From a checkpoint of a small masked image model.
Model: 10.4M parameters, 48-pixel images, arch swin, activation gelu, num experts 32, patch size [2, 2], depths [2, 5, 5], widths [64, 128, 256].
Training: cautious_adamw at rate 0.0014, 10100 steps, batches of 256.
Data: trained on telescope images of galaxies (Galaxy Zoo DECaLS), 22083 training examples, 117.1 epochs.
Rows from block 9 of a small masked image model, named by matrix and row number. Rows with one number within an expert belong to one neuron, the router's apart. Each number is 50 + 15 x the weight over its row's rms, rounded and kept within 0 to 99. All counts start at 0.
After each expert's rows are labels from the 100 images, of 14848, where the router gives the expert most weight on average: "strongest on" is what is common among them. Only what is clearly more common there than usual is listed. The data: telescope images of galaxies (Galaxy Zoo DECaLS). In brackets: how many of the 100.
# router: slot weights (model.blocks.9.mlp.router.weight, 64x256), inputs 208-255
# up: expert up (model.blocks.9.mlp.up, 32x128x256), inputs 208-255
# down: expert down (model.blocks.9.mlp.down, 32x256x128, transposed), outputs 208-255

# expert 16
router.32:31 45 60 45 47 39 47 61 33 64 53 70 46 56 91 65 57 39 58 47 49 36 52 57 55 48 42 51 21 68 54 42 66 91 61 70 39 30 12 81 57 40 43 74 68 74 49 43
router.33:60 44 50 52 45 59 28 45 64 63 63 63 51 47 45 37 30 67 32 51 73 44 56 54 41 52 31 58 58 79 61 64 55 76 51 51 18 25 60 61 58 48 55 32 33 15 17 56
up.0:65 65 35 60 50 37 58 83 63 52 65 46 39 48 36 42 42 50 25 60 51 62 58 37 46 54 35 68 42 75 33 51 77 29 24 82 66 12 72 52 49 55 47 54 75 73 72 57
down.0:51 36 71 75 49 45 58 47 47 34 49 57 77 61 69 52 41 47 56 35 59 31 22 56 53 50 17 58 31 81 45 47 45 65 51 45 54 66 54 39 54 38 56 18 49 54 46 70
up.1:46 69 46 74 32 57 64 41 51 73 30 64 66 32 37 34 63 44 65 52 51 51 53 52 06 57 61 84 85 67 31 26 51 41 47 50 71 76 53 52 65 47 46 51 64 45 65 76
down.1:57 61 59 40 55 42 45 54 52 25 77 51 18 56 77 48 13 37 55 44 50 71 55 50 66 18 60 33 49 46 49 49 48 58 39 63 17 40 40 32 71 46 33 43 55 49 47 11
up.2:58 65 74 46 48 40 43 13 53 29 55 26 61 46 36 72 27 58 48 38 59 45 47 56 52 51 48 34 77 52 71 64 45 65 72 56 64 39 46 63 34 56 59 56 35 17 33 33
down.2:51 39 74 53 11 43 70 42 29 37 44 42 52 65 81 73 62 59 42 49 26 89 56 46 60 47 43 55 53 38 35 55 61 47 18 40 46 47 40 36 60 54 44 72 72 60 50 54
up.3:55 51 36 37 44 44 56 62 34 45 60 43 49 81 53 61 39 50 45 37 52 43 63 46 71 49 36 38 27 49 54 51 51 72 51 41 80 23 74 37 52 52 77 64 37 58 53 22
down.3:34 51 70 52 72 24 57 36 62 55 43 62 56 65 74 48 56 64 52 56 51 65 50 47 39 71 24 60 49 58 39 50 55 60 30 23 58 53 58 62 54 35 49 33 65 50 25 67
up.4:46 43 51 48 57 34 36 62 53 42 60 52 48 60 58 57 13 65 34 51 55 63 45 39 47 50 25 36 62 60 65 59 58 51 52 50 46 37 43 27 40 44 44 65 71 54 58 11
down.4:52 61 51 28 51 61 67 67 45 25 20 44 45 53 52 35 52 46 57 72 26 43 52 59 30 44 45 64 17 46 52 47 68 29 37 61 60 52 75 23 50 35 57 35 48 47 53 58
up.5:45 74 61 44 61 36 50 19 54 55 12 55 46 61 77 64 18 60 37 67 57 57 38 36 26 71 28 33 26 54 61 56 56 19 50 59 48 22 66 47 68 44 40 29 61 58 48 56
down.5:31 38 41 51 30 59 37 48 27 50 31 25 32 44 28 64 48 45 86 62 27 70 34 68 57 77 58 61 53 68 52 59 40 38 58 33 36 40 76 45 61 56 66 49 23 52 51 64
up.6:37 63 40 83 71 53 46 49 45 55 24 73 58 41 32 40 52 29 71 60 48 54 39 50 35 64 59 76 83 56 26 34 52 39 43 53 40 82 47 21 55 45 50 68 68 58 60 77
down.6:53 65 65 40 30 33 68 63 32 39 91 55 40 37 71 45 42 38 55 48 34 66 41 54 62 13 70 45 41 48 70 58 48 58 31 78 48 23 30 54 67 44 36 57 42 38 44 15
strongest on: shape: star or artifact (30)

# expert 31
router.62:54 54 37 51 58 48 15 80 79 83 68 63 42 67 52 66 39 38 62 71 65 65 48 45 50 61 53 37 48 46 79 47 48 65 51 51 60 16 65 72 75 52 52 52 34 41 32 47
router.63:50 49 34 48 57 77 27 58 78 78 78 67 37 64 25 58 22 27 40 67 61 60 43 46 30 45 59 50 48 49 84 36 57 53 61 60 75 24 69 76 37 53 59 46 36 43 16 58
up.0:45 61 59 56 57 64 62 42 32 57 53 63 65 45 58 60 59 60 42 48 64 27 34 66 60 50 53 56 52 42 37 54 51 58 77 42 46 64 82 44 16 38 54 45 28 39 30 82
down.0:64 62 54 56 60 47 54 38 79 55 44 55 70 56 44 57 83 59 81 40 34 38 61 71 41 70 57 53 63 70 40 42 42 59 60 36 68 55 25 43 60 54 66 40 32 39 39 49
up.1:54 49 59 67 51 56 50 19 46 42 66 45 66 42 43 64 38 57 54 33 68 43 55 54 57 45 51 59 83 84 46 43 38 57 74 26 36 48 48 57 32 44 58 56 36 28 21 42
down.1:51 61 69 44 42 54 49 40 75 48 23 26 44 75 43 64 59 86 79 32 41 71 49 59 61 51 50 53 55 45 31 41 65 29 29 38 49 66 26 33 64 44 77 51 43 52 58 57
up.2:42 52 45 41 37 25 70 80 56 53 54 51 42 76 62 52 37 27 61 71 41 73 65 44 38 45 63 52 42 36 63 47 49 44 37 56 51 26 44 51 52 62 55 50 37 59 60 47
down.2:40 47 53 50 42 87 29 25 59 49 55 54 62 50 37 59 62 65 62 39 44 45 50 54 54 71 31 66 94 63 30 45 55 47 38 34 22 70 57 35 46 57 61 37 45 54 33 45
up.3:35 43 52 60 68 40 48 38 68 33 70 32 44 49 50 40 63 54 38 56 60 65 71 09 36 75 59 38 43 53 59 46 55 75 23 52 64 58 21 64 64 48 69 39 65 46 55 39
down.3:62 47 18 27 61 32 55 39 43 64 64 69 50 67 74 56 19 22 22 71 64 56 61 31 53 23 52 32 35 68 78 59 63 60 46 50 45 06 61 61 56 57 19 68 49 62 37 41
up.4:30 22 43 27 52 37 69 54 78 25 67 25 71 37 44 55 40 27 50 60 55 64 46 39 58 52 72 42 58 35 58 60 52 69 43 40 64 30 14 59 60 47 52 59 57 43 53 77
down.4:56 63 39 40 76 36 82 45 46 38 49 53 40 68 42 66 18 25 42 50 54 72 42 40 52 63 62 35 27 39 64 44 49 53 28 39 54 30 36 60 63 62 35 50 39 51 56 47
up.5:49 35 66 59 59 64 55 41 46 45 46 45 58 45 54 59 30 38 50 54 58 55 53 47 37 33 55 57 43 62 47 42 47 49 53 12 40 57 74 40 24 51 38 68 44 34 33 74
down.5:57 72 66 57 49 62 53 52 58 25 41 37 41 55 31 41 66 82 58 20 58 73 61 59 54 60 43 70 67 71 32 64 56 41 15 42 32 61 44 41 46 54 81 49 29 24 54 54
up.6:48 54 59 61 73 32 35 47 59 42 19 36 50 54 52 22 67 67 56 34 48 46 70 34 31 66 67 40 26 69 51 51 49 66 34 63 55 63 46 56 52 59 60 38 44 27 80 48
down.6:51 45 38 42 57 44 21 36 62 76 74 72 53 57 91 34 42 29 45 65 73 45 48 50 43 22 76 38 55 53 54 63 58 64 68 45 58 33 50 70 36 34 22 61 68 43 29 47
strongest on: shape: star or artifact (38)

# expert 3
router.6:73 43 47 44 40 51 33 63 77 70 75 73 46 57 67 58 29 40 51 73 62 51 65 47 47 54 50 55 53 75 63 55 38 51 30 49 26 22 50 69 70 60 36 46 54 35 48 53
router.7:57 48 60 41 55 89 58 39 56 60 65 56 41 49 25 76 54 34 35 53 43 47 30 51 55 15 69 52 48 42 53 59 52 57 53 66 63 43 61 48 30 51 60 35 38 63 25 65
up.0:43 68 59 41 66 41 46 67 49 53 52 27 58 42 42 25 69 45 32 53 40 47 49 29 53 27 51 42 40 41 37 49 65 29 22 40 50 54 51 29 38 76 55 58 69 78 54 48
down.0:38 60 65 41 43 38 34 54 59 46 52 18 28 50 44 42 52 47 38 46 44 73 38 64 31 29 53 50 51 40 44 58 58 21 57 48 28 59 19 49 62 65 66 38 49 53 61 47
up.1:59 56 67 47 33 25 29 54 50 36 27 18 48 18 35 43 45 67 68 32 39 34 59 70 52 62 46 43 62 38 46 71 66 60 45 60 60 42 35 47 50 52 51 59 40 52 52 82
down.1:33 28 84 79 62 60 36 46 52 58 45 31 59 69 09 26 60 64 41 24 73 84 58 34 47 62 45 59 47 54 53 50 34 45 21 25 55 45 28 34 67 48 55 31 43 27 81 67
up.2:50 56 59 60 49 50 49 64 80 22 68 52 51 31 62 33 68 66 65 32 63 45 41 52 50 83 73 57 87 55 41 32 66 88 42 51 55 47 14 53 66 46 32 72 32 55 53 48
down.2:58 48 49 40 64 34 43 40 43 58 54 59 54 40 55 43 54 39 33 72 43 54 66 38 48 15 43 47 36 50 34 55 73 62 47 50 34 64 57 58 57 40 45 62 76 78 51 38
up.3:37 27 34 59 61 34 37 43 39 26 32 39 76 53 78 49 39 48 53 38 53 72 74 45 90 70 48 50 56 37 32 47 53 78 17 08 52 45 64 67 38 48 49 66 63 62 40 58
down.3:59 63 47 43 51 42 41 44 72 51 50 47 23 52 63 59 18 41 57 74 19 58 43 37 75 42 78 43 56 37 69 47 63 26 33 34 46 24 46 52 63 66 34 66 54 38 62 32
up.4:57 40 42 64 45 46 45 20 58 19 41 46 55 51 56 31 45 46 50 46 41 71 66 46 94 46 56 55 47 51 17 49 52 58 24 15 48 39 64 67 40 62 52 49 38 67 34 46
down.4:43 51 30 31 67 35 60 45 68 55 36 36 35 55 64 49 37 21 41 50 19 64 57 41 64 46 66 48 59 25 64 42 62 42 41 31 60 40 24 50 53 70 47 62 58 32 63 54
up.5:40 57 61 64 42 45 54 70 49 35 82 44 34 61 43 43 63 73 43 45 48 48 47 38 38 53 26 57 57 61 19 43 32 48 30 49 51 51 51 21 53 36 61 30 67 62 46 22
down.5:82 30 47 60 64 52 49 32 40 61 26 69 63 56 55 57 47 39 44 48 66 53 44 53 65 63 47 42 41 58 39 32 71 64 42 34 27 46 68 58 56 35 34 69 53 94 35 49
up.6:38 47 54 51 70 41 56 53 46 54 34 41 56 43 55 55 30 40 82 41 58 46 72 58 49 12 64 36 32 63 40 46 33 46 71 30 57 80 43 31 49 53 65 51 61 48 58 30
down.6:32 60 60 31 46 49 73 66 71 47 45 52 32 54 38 61 53 99 48 30 17 91 38 30 69 64 57 64 46 46 32 40 37 41 28 52 79 58 57 47 56 47 61 47 49 27 49 77
strongest on: shape: featured or disk (60); edge-on disk: no (53); spiral arms: yes (45)

# expert 28
router.56:51 51 34 37 60 54 27 51 42 36 53 60 35 75 53 76 46 38 34 57 51 48 68 50 86 54 55 44 52 34 68 35 39 61 44 56 40 55 73 41 53 53 49 57 36 47 32 52
router.57:56 38 54 44 38 50 39 55 37 51 71 55 57 47 48 88 42 53 46 41 66 76 47 51 72 35 48 33 32 34 71 42 44 72 47 49 42 33 36 52 56 55 51 65 32 68 22 49
up.1:72 74 55 64 40 56 42 00 51 63 61 78 47 34 45 62 55 67 17 59 57 42 38 49 26 84 30 44 48 53 45 48 44 67 49 47 67 28 15 56 38 40 74 59 36 33 61 49
down.1:25 59 38 28 66 59 44 68 10 20 32 52 26 60 29 65 45 72 58 59 35 53 51 37 52 36 47 46 41 35 64 42 61 59 57 66 61 48 53 60 41 62 50 57 77 59 55 48
up.2:40 44 22 38 58 53 44 60 23 54 37 63 50 51 74 66 37 39 81 66 55 55 72 34 55 66 63 45 24 58 37 57 48 34 45 31 44 75 53 40 63 56 56 48 82 51 84 46
down.2:76 41 53 51 48 44 64 37 81 71 37 75 81 55 52 24 57 36 46 52 64 47 60 55 50 29 50 59 91 58 38 54 57 54 42 55 51 42 62 48 51 47 33 24 31 51 40 66
up.3:85 63 29 27 35 63 27 22 37 76 59 47 45 41 45 58 62 77 47 25 52 60 31 45 60 47 57 42 78 51 21 52 40 68 34 65 50 56 48 21 54 59 52 58 19 68 43 03
down.3:46 35 44 67 58 31 51 83 36 41 34 89 42 40 43 17 23 42 58 56 51 57 43 48 48 53 49 55 62 44 31 34 41 47 73 32 69 70 79 70 56 48 33 68 78 40 69 73
up.4:31 46 65 55 50 05 45 64 36 46 38 43 53 46 49 68 37 44 83 39 54 44 68 50 48 51 43 34 33 55 52 88 48 63 47 37 51 53 32 44 53 50 64 53 98 51 49 77
down.4:76 67 51 51 30 50 32 56 54 47 32 44 44 53 35 69 22 49 60 27 31 70 53 46 69 43 32 41 43 58 61 50 57 66 43 15 32 84 51 15 58 65 63 54 36 27 52 35
up.5:31 55 59 67 11 54 64 22 37 39 51 29 38 47 20 52 75 48 51 61 36 84 63 47 33 43 62 67 50 54 54 53 46 22 47 33 82 49 57 32 44 49 39 49 63 17 85 52
down.5:39 65 53 72 46 45 48 61 51 48 67 56 65 35 55 31 47 64 54 36 40 60 42 41 10 41 49 43 33 40 76 59 42 34 48 60 39 47 38 48 27 58 47 41 69 37 77 57
up.6:34 32 67 49 75 70 55 47 18 37 45 42 57 33 28 60 68 86 48 64 47 56 34 51 46 57 50 36 55 59 40 58 47 50 37 62 37 67 27 63 24 45 39 57 62 64 81 67
down.6:69 48 61 44 63 23 58 61 49 54 52 59 58 31 66 04 43 49 53 50 45 34 50 50 36 39 51 51 62 44 72 46 42 54 81 41 69 60 38 38 55 29 52 46 68 26 82 38
up.7:54 40 55 34 42 45 50 34 31 43 24 48 50 23 37 57 42 49 38 50 38 69 57 72 30 43 32 51 46 54 66 85 43 53 51 46 53 50 42 53 32 45 42 59 73 33 84 89
down.7:66 55 59 51 39 35 59 68 55 48 86 53 55 30 52 60 74 71 62 50 58 65 24 58 49 31 52 58 41 39 66 42 25 57 58 73 57 56 31 46 35 62 67 40 54 19 55 34
strongest on: shape: featured or disk (69); spiral arms: yes (41)

# expert 22
router.44:58 51 54 52 60 57 60 19 34 52 17 73 59 52 22 64 60 49 35 38 31 56 41 56 52 74 30 51 44 54 43 31 40 59 68 32 60 38 65 23 38 53 34 37 42 33 38 74
router.45:31 53 64 25 60 48 37 39 54 56 28 67 53 42 14 52 48 56 38 70 27 57 29 55 44 64 37 54 62 42 43 33 41 42 94 46 64 30 76 44 41 58 30 25 31 30 18 66
up.0:60 66 32 62 53 62 35 43 99 65 79 58 50 44 75 50 44 76 69 35 54 37 38 61 65 30 57 65 48 38 25 27 33 14 46 29 44 75 30 60 56 42 60 64 54 41 75 30
down.0:30 36 67 51 43 34 34 58 20 78 54 72 50 69 54 57 28 29 43 54 55 56 65 62 38 40 55 56 37 54 65 60 65 53 62 49 59 44 78 62 26 57 47 51 62 71 19 38
up.1:36 57 53 38 26 29 32 51 14 35 24 54 38 47 52 33 68 47 51 25 17 38 45 66 57 41 66 44 37 30 71 31 48 66 57 39 65 41 61 54 33 45 41 48 38 45 48 59
down.1:54 54 24 64 58 63 57 61 50 51 36 51 41 44 41 26 34 47 56 41 41 48 74 70 56 55 24 64 87 73 34 41 55 56 47 53 63 55 28 60 65 40 54 40 64 55 67 68
up.2:51 23 60 37 32 63 60 70 56 53 58 34 47 40 43 57 54 44 53 49 45 61 45 51 51 46 63 35 74 48 69 78 51 51 48 96 34 14 39 66 38 53 23 73 80 60 27 32
down.2:87 47 63 72 44 20 73 63 52 40 52 63 57 58 33 63 73 55 56 25 72 35 46 17 61 32 53 33 37 26 37 49 55 49 13 21 46 21 56 40 39 59 28 57 59 65 63 67
up.3:42 31 33 45 72 13 35 65 41 52 57 45 38 68 48 54 42 35 40 55 67 48 58 45 25 16 68 29 45 30 64 72 61 49 53 53 47 47 66 71 50 39 54 47 72 73 60 49
down.3:46 52 67 37 42 68 63 44 69 39 53 64 63 50 46 41 69 68 57 55 58 56 79 44 67 63 36 64 46 60 39 43 35 48 55 27 42 67 51 40 47 31 48 60 42 38 56 59
up.4:45 62 57 59 31 60 35 40 68 34 60 54 72 57 45 50 44 45 51 39 53 83 47 22 53 54 33 58 70 66 21 52 32 71 30 35 65 65 42 23 59 46 72 51 20 56 62 15
down.4:42 50 41 27 67 48 50 33 31 79 31 75 64 40 46 56 65 54 53 61 28 30 36 55 28 44 45 42 47 39 54 44 59 42 94 75 52 20 94 42 40 32 69 51 68 53 40 55
up.5:38 68 54 50 65 12 49 83 47 56 40 48 38 81 48 52 44 23 46 51 60 51 36 59 43 24 64 20 56 49 66 37 52 54 55 66 58 28 55 54 21 43 33 51 61 82 67 62
down.5:43 39 48 44 68 74 65 54 71 49 71 78 46 65 49 63 72 56 63 60 50 67 60 51 41 59 48 44 71 64 54 25 55 52 86 16 46 70 42 62 73 36 59 60 41 35 61 47
up.6:57 67 52 55 36 58 51 74 63 54 43 52 48 32 61 24 59 71 64 14 42 48 30 58 63 68 56 73 42 54 03 11 44 00 55 36 56 71 41 46 60 46 48 44 72 79 61 50
down.6:58 73 34 38 68 57 38 64 44 63 57 48 37 46 44 56 63 38 49 65 62 36 50 37 38 37 66 56 62 46 53 52 62 62 65 58 65 54 39 51 39 63 62 62 57 56 44 60
strongest on: shape: star or artifact (40)

# expert 23
router.46:62 55 42 50 72 16 45 34 51 54 52 30 48 52 71 59 18 54 79 55 42 52 31 34 36 33 66 26 46 47 84 86 37 54 39 27 62 30 56 50 54 57 49 30 39 31 68 54
router.47:53 62 69 48 56 63 58 47 44 76 60 82 41 57 61 50 42 54 04 94 61 21 50 65 20 67 23 39 72 53 61 29 63 60 54 72 43 43 34 60 53 56 41 64 91 47 31 37
up.0:51 37 45 15 37 51 53 58 55 45 33 37 62 48 50 45 57 48 62 53 52 58 63 81 47 45 44 44 20 65 62 64 40 58 36 50 28 51 32 29 18 49 40 49 43 44 52 72
down.0:67 27 27 40 32 62 65 45 34 40 64 28 33 73 30 07 32 57 47 43 68 24 50 50 66 48 56 55 99 44 09 57 49 58 50 72 32 55 53 47 42 39 58 51 50 64 32 46
up.1:42 61 30 53 51 54 38 52 61 32 62 34 50 48 50 41 67 41 57 57 57 42 49 55 85 52 61 44 81 56 50 56 34 53 49 62 45 61 51 35 07 42 75 77 22 60 44 25
down.1:58 56 22 43 83 45 48 51 50 60 45 86 58 33 44 47 31 28 61 46 52 37 61 46 56 70 58 69 26 55 44 45 90 41 37 30 56 69 62 69 51 41 28 54 50 49 57 93
up.2:48 51 71 67 63 59 46 35 54 73 47 56 61 61 44 50 53 52 41 51 53 37 31 38 33 56 64 44 54 53 38 63 49 37 70 53 26 35 75 70 13 47 55 53 53 67 43 36
down.2:60 66 42 58 69 25 46 68 64 56 55 62 63 31 55 56 47 62 88 34 58 62 73 38 46 27 49 49 10 67 58 49 68 40 30 59 79 56 16 45 59 46 34 39 52 71 67 54
up.3:33 37 42 53 65 58 37 29 17 70 62 50 53 66 44 38 36 58 33 50 45 27 31 27 37 50 58 49 72 29 43 51 46 41 83 51 20 33 76 57 12 39 57 29 53 54 57 34
down.3:76 72 78 61 45 27 47 62 66 36 78 49 48 34 60 35 86 45 47 41 34 52 63 46 42 59 58 60 28 48 32 50 33 45 42 56 60 59 31 66 72 50 29 40 55 38 57 40
up.4:48 17 45 34 64 58 38 30 35 42 57 59 53 59 53 20 50 55 52 39 52 24 60 43 56 48 56 50 36 31 41 52 67 57 78 82 12 38 49 57 41 48 53 82 47 48 34 46
down.4:37 99 85 62 46 20 55 52 56 33 74 56 67 36 60 77 45 63 49 62 22 69 49 40 44 41 51 55 49 60 34 56 40 42 57 46 67 31 32 45 54 67 63 40 54 40 56 64
up.5:41 68 60 45 39 78 32 67 78 56 60 64 39 82 63 59 52 28 45 62 64 45 40 75 63 74 46 53 70 15 55 56 71 53 76 72 39 61 41 36 47 56 69 42 18 75 41 20
down.5:54 57 42 38 21 67 47 69 65 68 80 54 32 54 61 42 51 64 49 84 68 28 53 50 52 51 47 40 43 33 45 42 70 51 61 50 39 57 56 44 48 53 61 49 67 46 20 50
up.6:57 78 75 63 28 60 42 28 53 68 64 79 52 44 46 63 59 50 37 35 60 11 48 69 33 67 39 55 34 71 26 57 41 64 67 89 41 69 28 83 33 50 50 48 55 22 27 46
down.6:42 39 54 51 43 47 49 34 62 41 30 35 46 44 43 60 47 57 60 65 33 70 61 47 59 54 48 53 25 54 67 43 46 54 19 56 57 24 41 56 61 65 61 46 17 40 52 42
strongest on: shape: star or artifact (49)

# expert 17
router.34:48 65 45 52 66 36 55 52 45 74 57 61 24 83 44 64 42 36 51 83 47 40 49 51 42 56 75 42 63 35 58 56 60 40 34 62 53 30 52 62 53 50 49 13 38 51 37 49
router.35:33 43 49 48 57 42 79 55 59 64 68 64 47 59 74 60 44 46 41 82 59 55 50 53 17 39 67 47 66 43 76 35 55 40 48 60 58 20 27 51 61 55 49 36 60 60 53 45
up.1:65 40 56 43 48 43 33 31 50 36 53 45 53 65 47 38 32 29 44 30 63 35 57 58 34 74 30 47 22 52 52 48 53 66 41 14 81 52 45 44 41 38 58 44 50 57 62 99
down.1:49 46 48 51 45 65 54 43 36 65 38 60 36 45 60 49 58 81 26 65 55 32 58 49 32 42 70 36 56 17 75 43 31 10 72 44 49 68 78 52 36 56 37 50 49 39 67 23
up.2:44 70 63 74 45 24 43 43 53 65 53 61 53 33 64 51 71 57 62 48 49 41 62 10 16 48 54 41 43 42 45 45 37 49 51 46 77 50 59 71 99 55 62 31 56 16 62 45
down.2:67 47 47 47 41 31 77 36 57 23 39 34 42 40 44 56 55 75 50 37 47 50 87 63 43 47 42 54 19 78 51 56 51 51 47 29 22 83 30 53 64 44 62 38 54 32 92 60
up.3:78 61 56 51 41 35 60 43 37 40 59 42 72 25 47 56 45 55 54 43 25 30 42 58 61 32 45 43 47 57 50 45 64 55 34 65 41 62 46 35 42 61 38 55 72 38 50 35
down.3:82 79 53 38 39 71 50 28 84 55 68 95 33 60 48 30 47 29 52 56 52 05 58 76 40 74 37 59 40 72 44 46 51 52 73 59 62 24 59 66 38 55 60 42 59 57 26 69
up.4:05 26 29 52 28 45 63 47 28 58 38 48 52 52 63 25 25 43 68 45 49 78 50 55 58 43 71 32 69 61 62 67 34 56 20 46 28 40 51 52 73 54 36 69 76 59 60 27
down.4:71 46 49 42 66 42 52 59 81 71 38 56 63 60 48 68 43 62 58 39 69 60 55 50 38 22 47 51 38 48 55 47 50 30 39 52 77 55 48 43 24 42 59 36 37 88 56 47
up.5:62 40 45 36 58 43 52 32 53 35 38 38 47 57 41 40 58 48 24 23 49 80 42 50 89 51 50 35 31 43 55 66 30 60 38 44 61 52 61 32 36 42 46 70 17 60 70 84
down.5:26 54 40 69 39 61 41 38 46 65 51 64 22 41 82 61 49 49 45 68 59 19 41 56 31 33 52 58 71 36 60 46 59 34 54 65 39 53 69 48 30 51 65 36 71 47 59 35
up.6:29 45 37 30 51 68 48 61 43 15 79 45 36 46 32 54 40 46 53 30 48 41 34 58 53 35 73 40 66 38 52 29 37 57 79 81 64 64 52 48 19 43 52 42 23 56 49 30
down.6:54 56 61 55 37 43 33 56 32 52 37 72 39 42 55 44 85 79 46 45 39 41 50 61 50 85 39 67 04 49 39 48 69 50 58 41 19 78 49 40 51 60 57 49 70 28 69 71
up.7:58 51 93 38 33 48 37 59 48 16 71 54 64 46 49 57 70 90 44 48 49 47 58 31 74 40 45 42 47 60 52 37 74 75 46 43 29 59 58 40 52 46 44 52 39 41 34 33
down.7:27 45 33 48 61 62 53 42 70 29 36 69 61 43 56 14 59 28 53 38 42 08 67 67 48 79 37 78 79 63 25 52 62 59 51 56 46 40 65 52 42 37 71 40 69 33 45 53
strongest on: shape: featured or disk (71); edge-on disk: yes (33)

# expert 24
router.48:73 69 42 53 40 37 44 38 60 78 46 87 45 45 58 78 27 30 58 64 48 40 37 41 43 75 60 45 28 45 77 49 45 41 56 69 41 38 72 38 69 50 47 51 53 51 35 37
router.49:31 49 50 35 43 50 52 52 60 72 54 83 38 63 59 55 51 48 64 59 68 27 52 53 43 50 52 50 61 46 62 28 62 47 59 59 48 40 68 29 69 53 60 57 56 47 42 26
up.1:75 62 45 69 21 45 63 73 55 31 63 40 65 52 48 33 52 27 47 51 22 79 49 47 54 44 33 51 37 74 29 42 40 45 43 65 40 49 38 40 39 45 65 37 65 65 37 61
down.1:44 64 30 46 67 49 40 10 63 52 55 61 45 49 49 41 34 37 51 50 45 70 44 63 21 43 40 33 64 40 40 63 47 68 81 43 73 46 58 64 46 43 88 53 24 46 58 13
up.2:45 48 72 55 49 65 56 30 32 55 37 62 56 56 28 60 50 77 42 40 56 35 50 74 26 72 31 56 74 40 70 46 50 77 77 69 53 50 76 75 57 51 41 49 38 32 52 56
down.2:77 51 72 45 70 25 39 54 67 15 65 16 50 41 68 75 31 23 48 59 42 60 49 48 53 45 54 60 08 45 50 60 55 43 65 36 35 16 28 62 73 60 72 41 48 12 50 50
up.3:56 39 24 64 81 33 58 66 69 51 52 58 63 60 56 73 60 60 43 51 49 42 74 29 42 67 16 47 56 64 38 48 53 53 41 43 42 29 70 38 49 46 85 12 43 49 45 42
down.3:55 29 34 29 56 68 57 66 12 51 24 51 44 44 69 25 76 58 58 60 35 54 44 54 61 32 55 51 42 39 29 60 26 48 33 40 48 73 59 69 34 45 39 56 70 75 61 51
up.4:46 49 41 78 47 45 64 60 64 46 55 45 52 39 50 39 57 46 67 58 48 47 41 19 37 48 90 31 47 50 43 50 40 41 61 69 70 49 00 66 45 44 39 55 77 40 44 18
down.4:47 54 43 49 37 77 34 31 46 69 29 52 58 72 32 64 51 41 52 59 61 55 56 66 39 53 47 58 58 55 66 56 62 52 71 49 18 36 95 65 35 44 59 29 70 33 55 79
up.5:56 36 72 58 61 53 34 56 67 52 25 45 57 28 27 36 68 42 66 28 58 40 33 47 77 41 67 36 35 40 47 67 79 45 41 30 63 71 64 42 26 36 51 42 59 30 55 77
down.5:41 23 09 38 70 50 51 31 33 53 59 81 75 60 59 60 54 63 63 50 53 36 43 61 67 30 50 41 66 71 50 64 78 68 30 35 39 56 57 38 40 59 58 74 40 93 39 24
up.6:89 48 65 60 50 15 69 53 58 84 23 42 51 46 44 47 65 44 40 27 34 59 50 79 36 56 54 53 68 55 47 44 77 24 59 71 54 06 85 26 23 40 21 35 73 68 39 65
down.6:29 44 49 62 76 61 35 47 53 27 71 40 42 54 48 75 35 66 53 63 54 61 42 39 42 75 46 45 44 50 50 41 55 68 60 26 46 54 52 72 71 50 78 66 18 45 66 36
up.7:27 61 68 43 48 49 21 33 44 52 39 60 59 51 43 52 58 78 46 39 52 60 64 46 49 71 21 64 15 77 46 63 71 48 60 58 56 77 88 23 56 43 70 15 28 30 53 38
down.7:39 38 13 50 69 61 64 62 31 44 33 54 46 41 21 34 82 30 74 25 48 34 59 49 51 31 72 66 41 47 37 45 30 42 49 40 45 57 42 47 56 47 52 54 58 40 66 53
strongest on: edge-on disk: no (50); bar: no (32)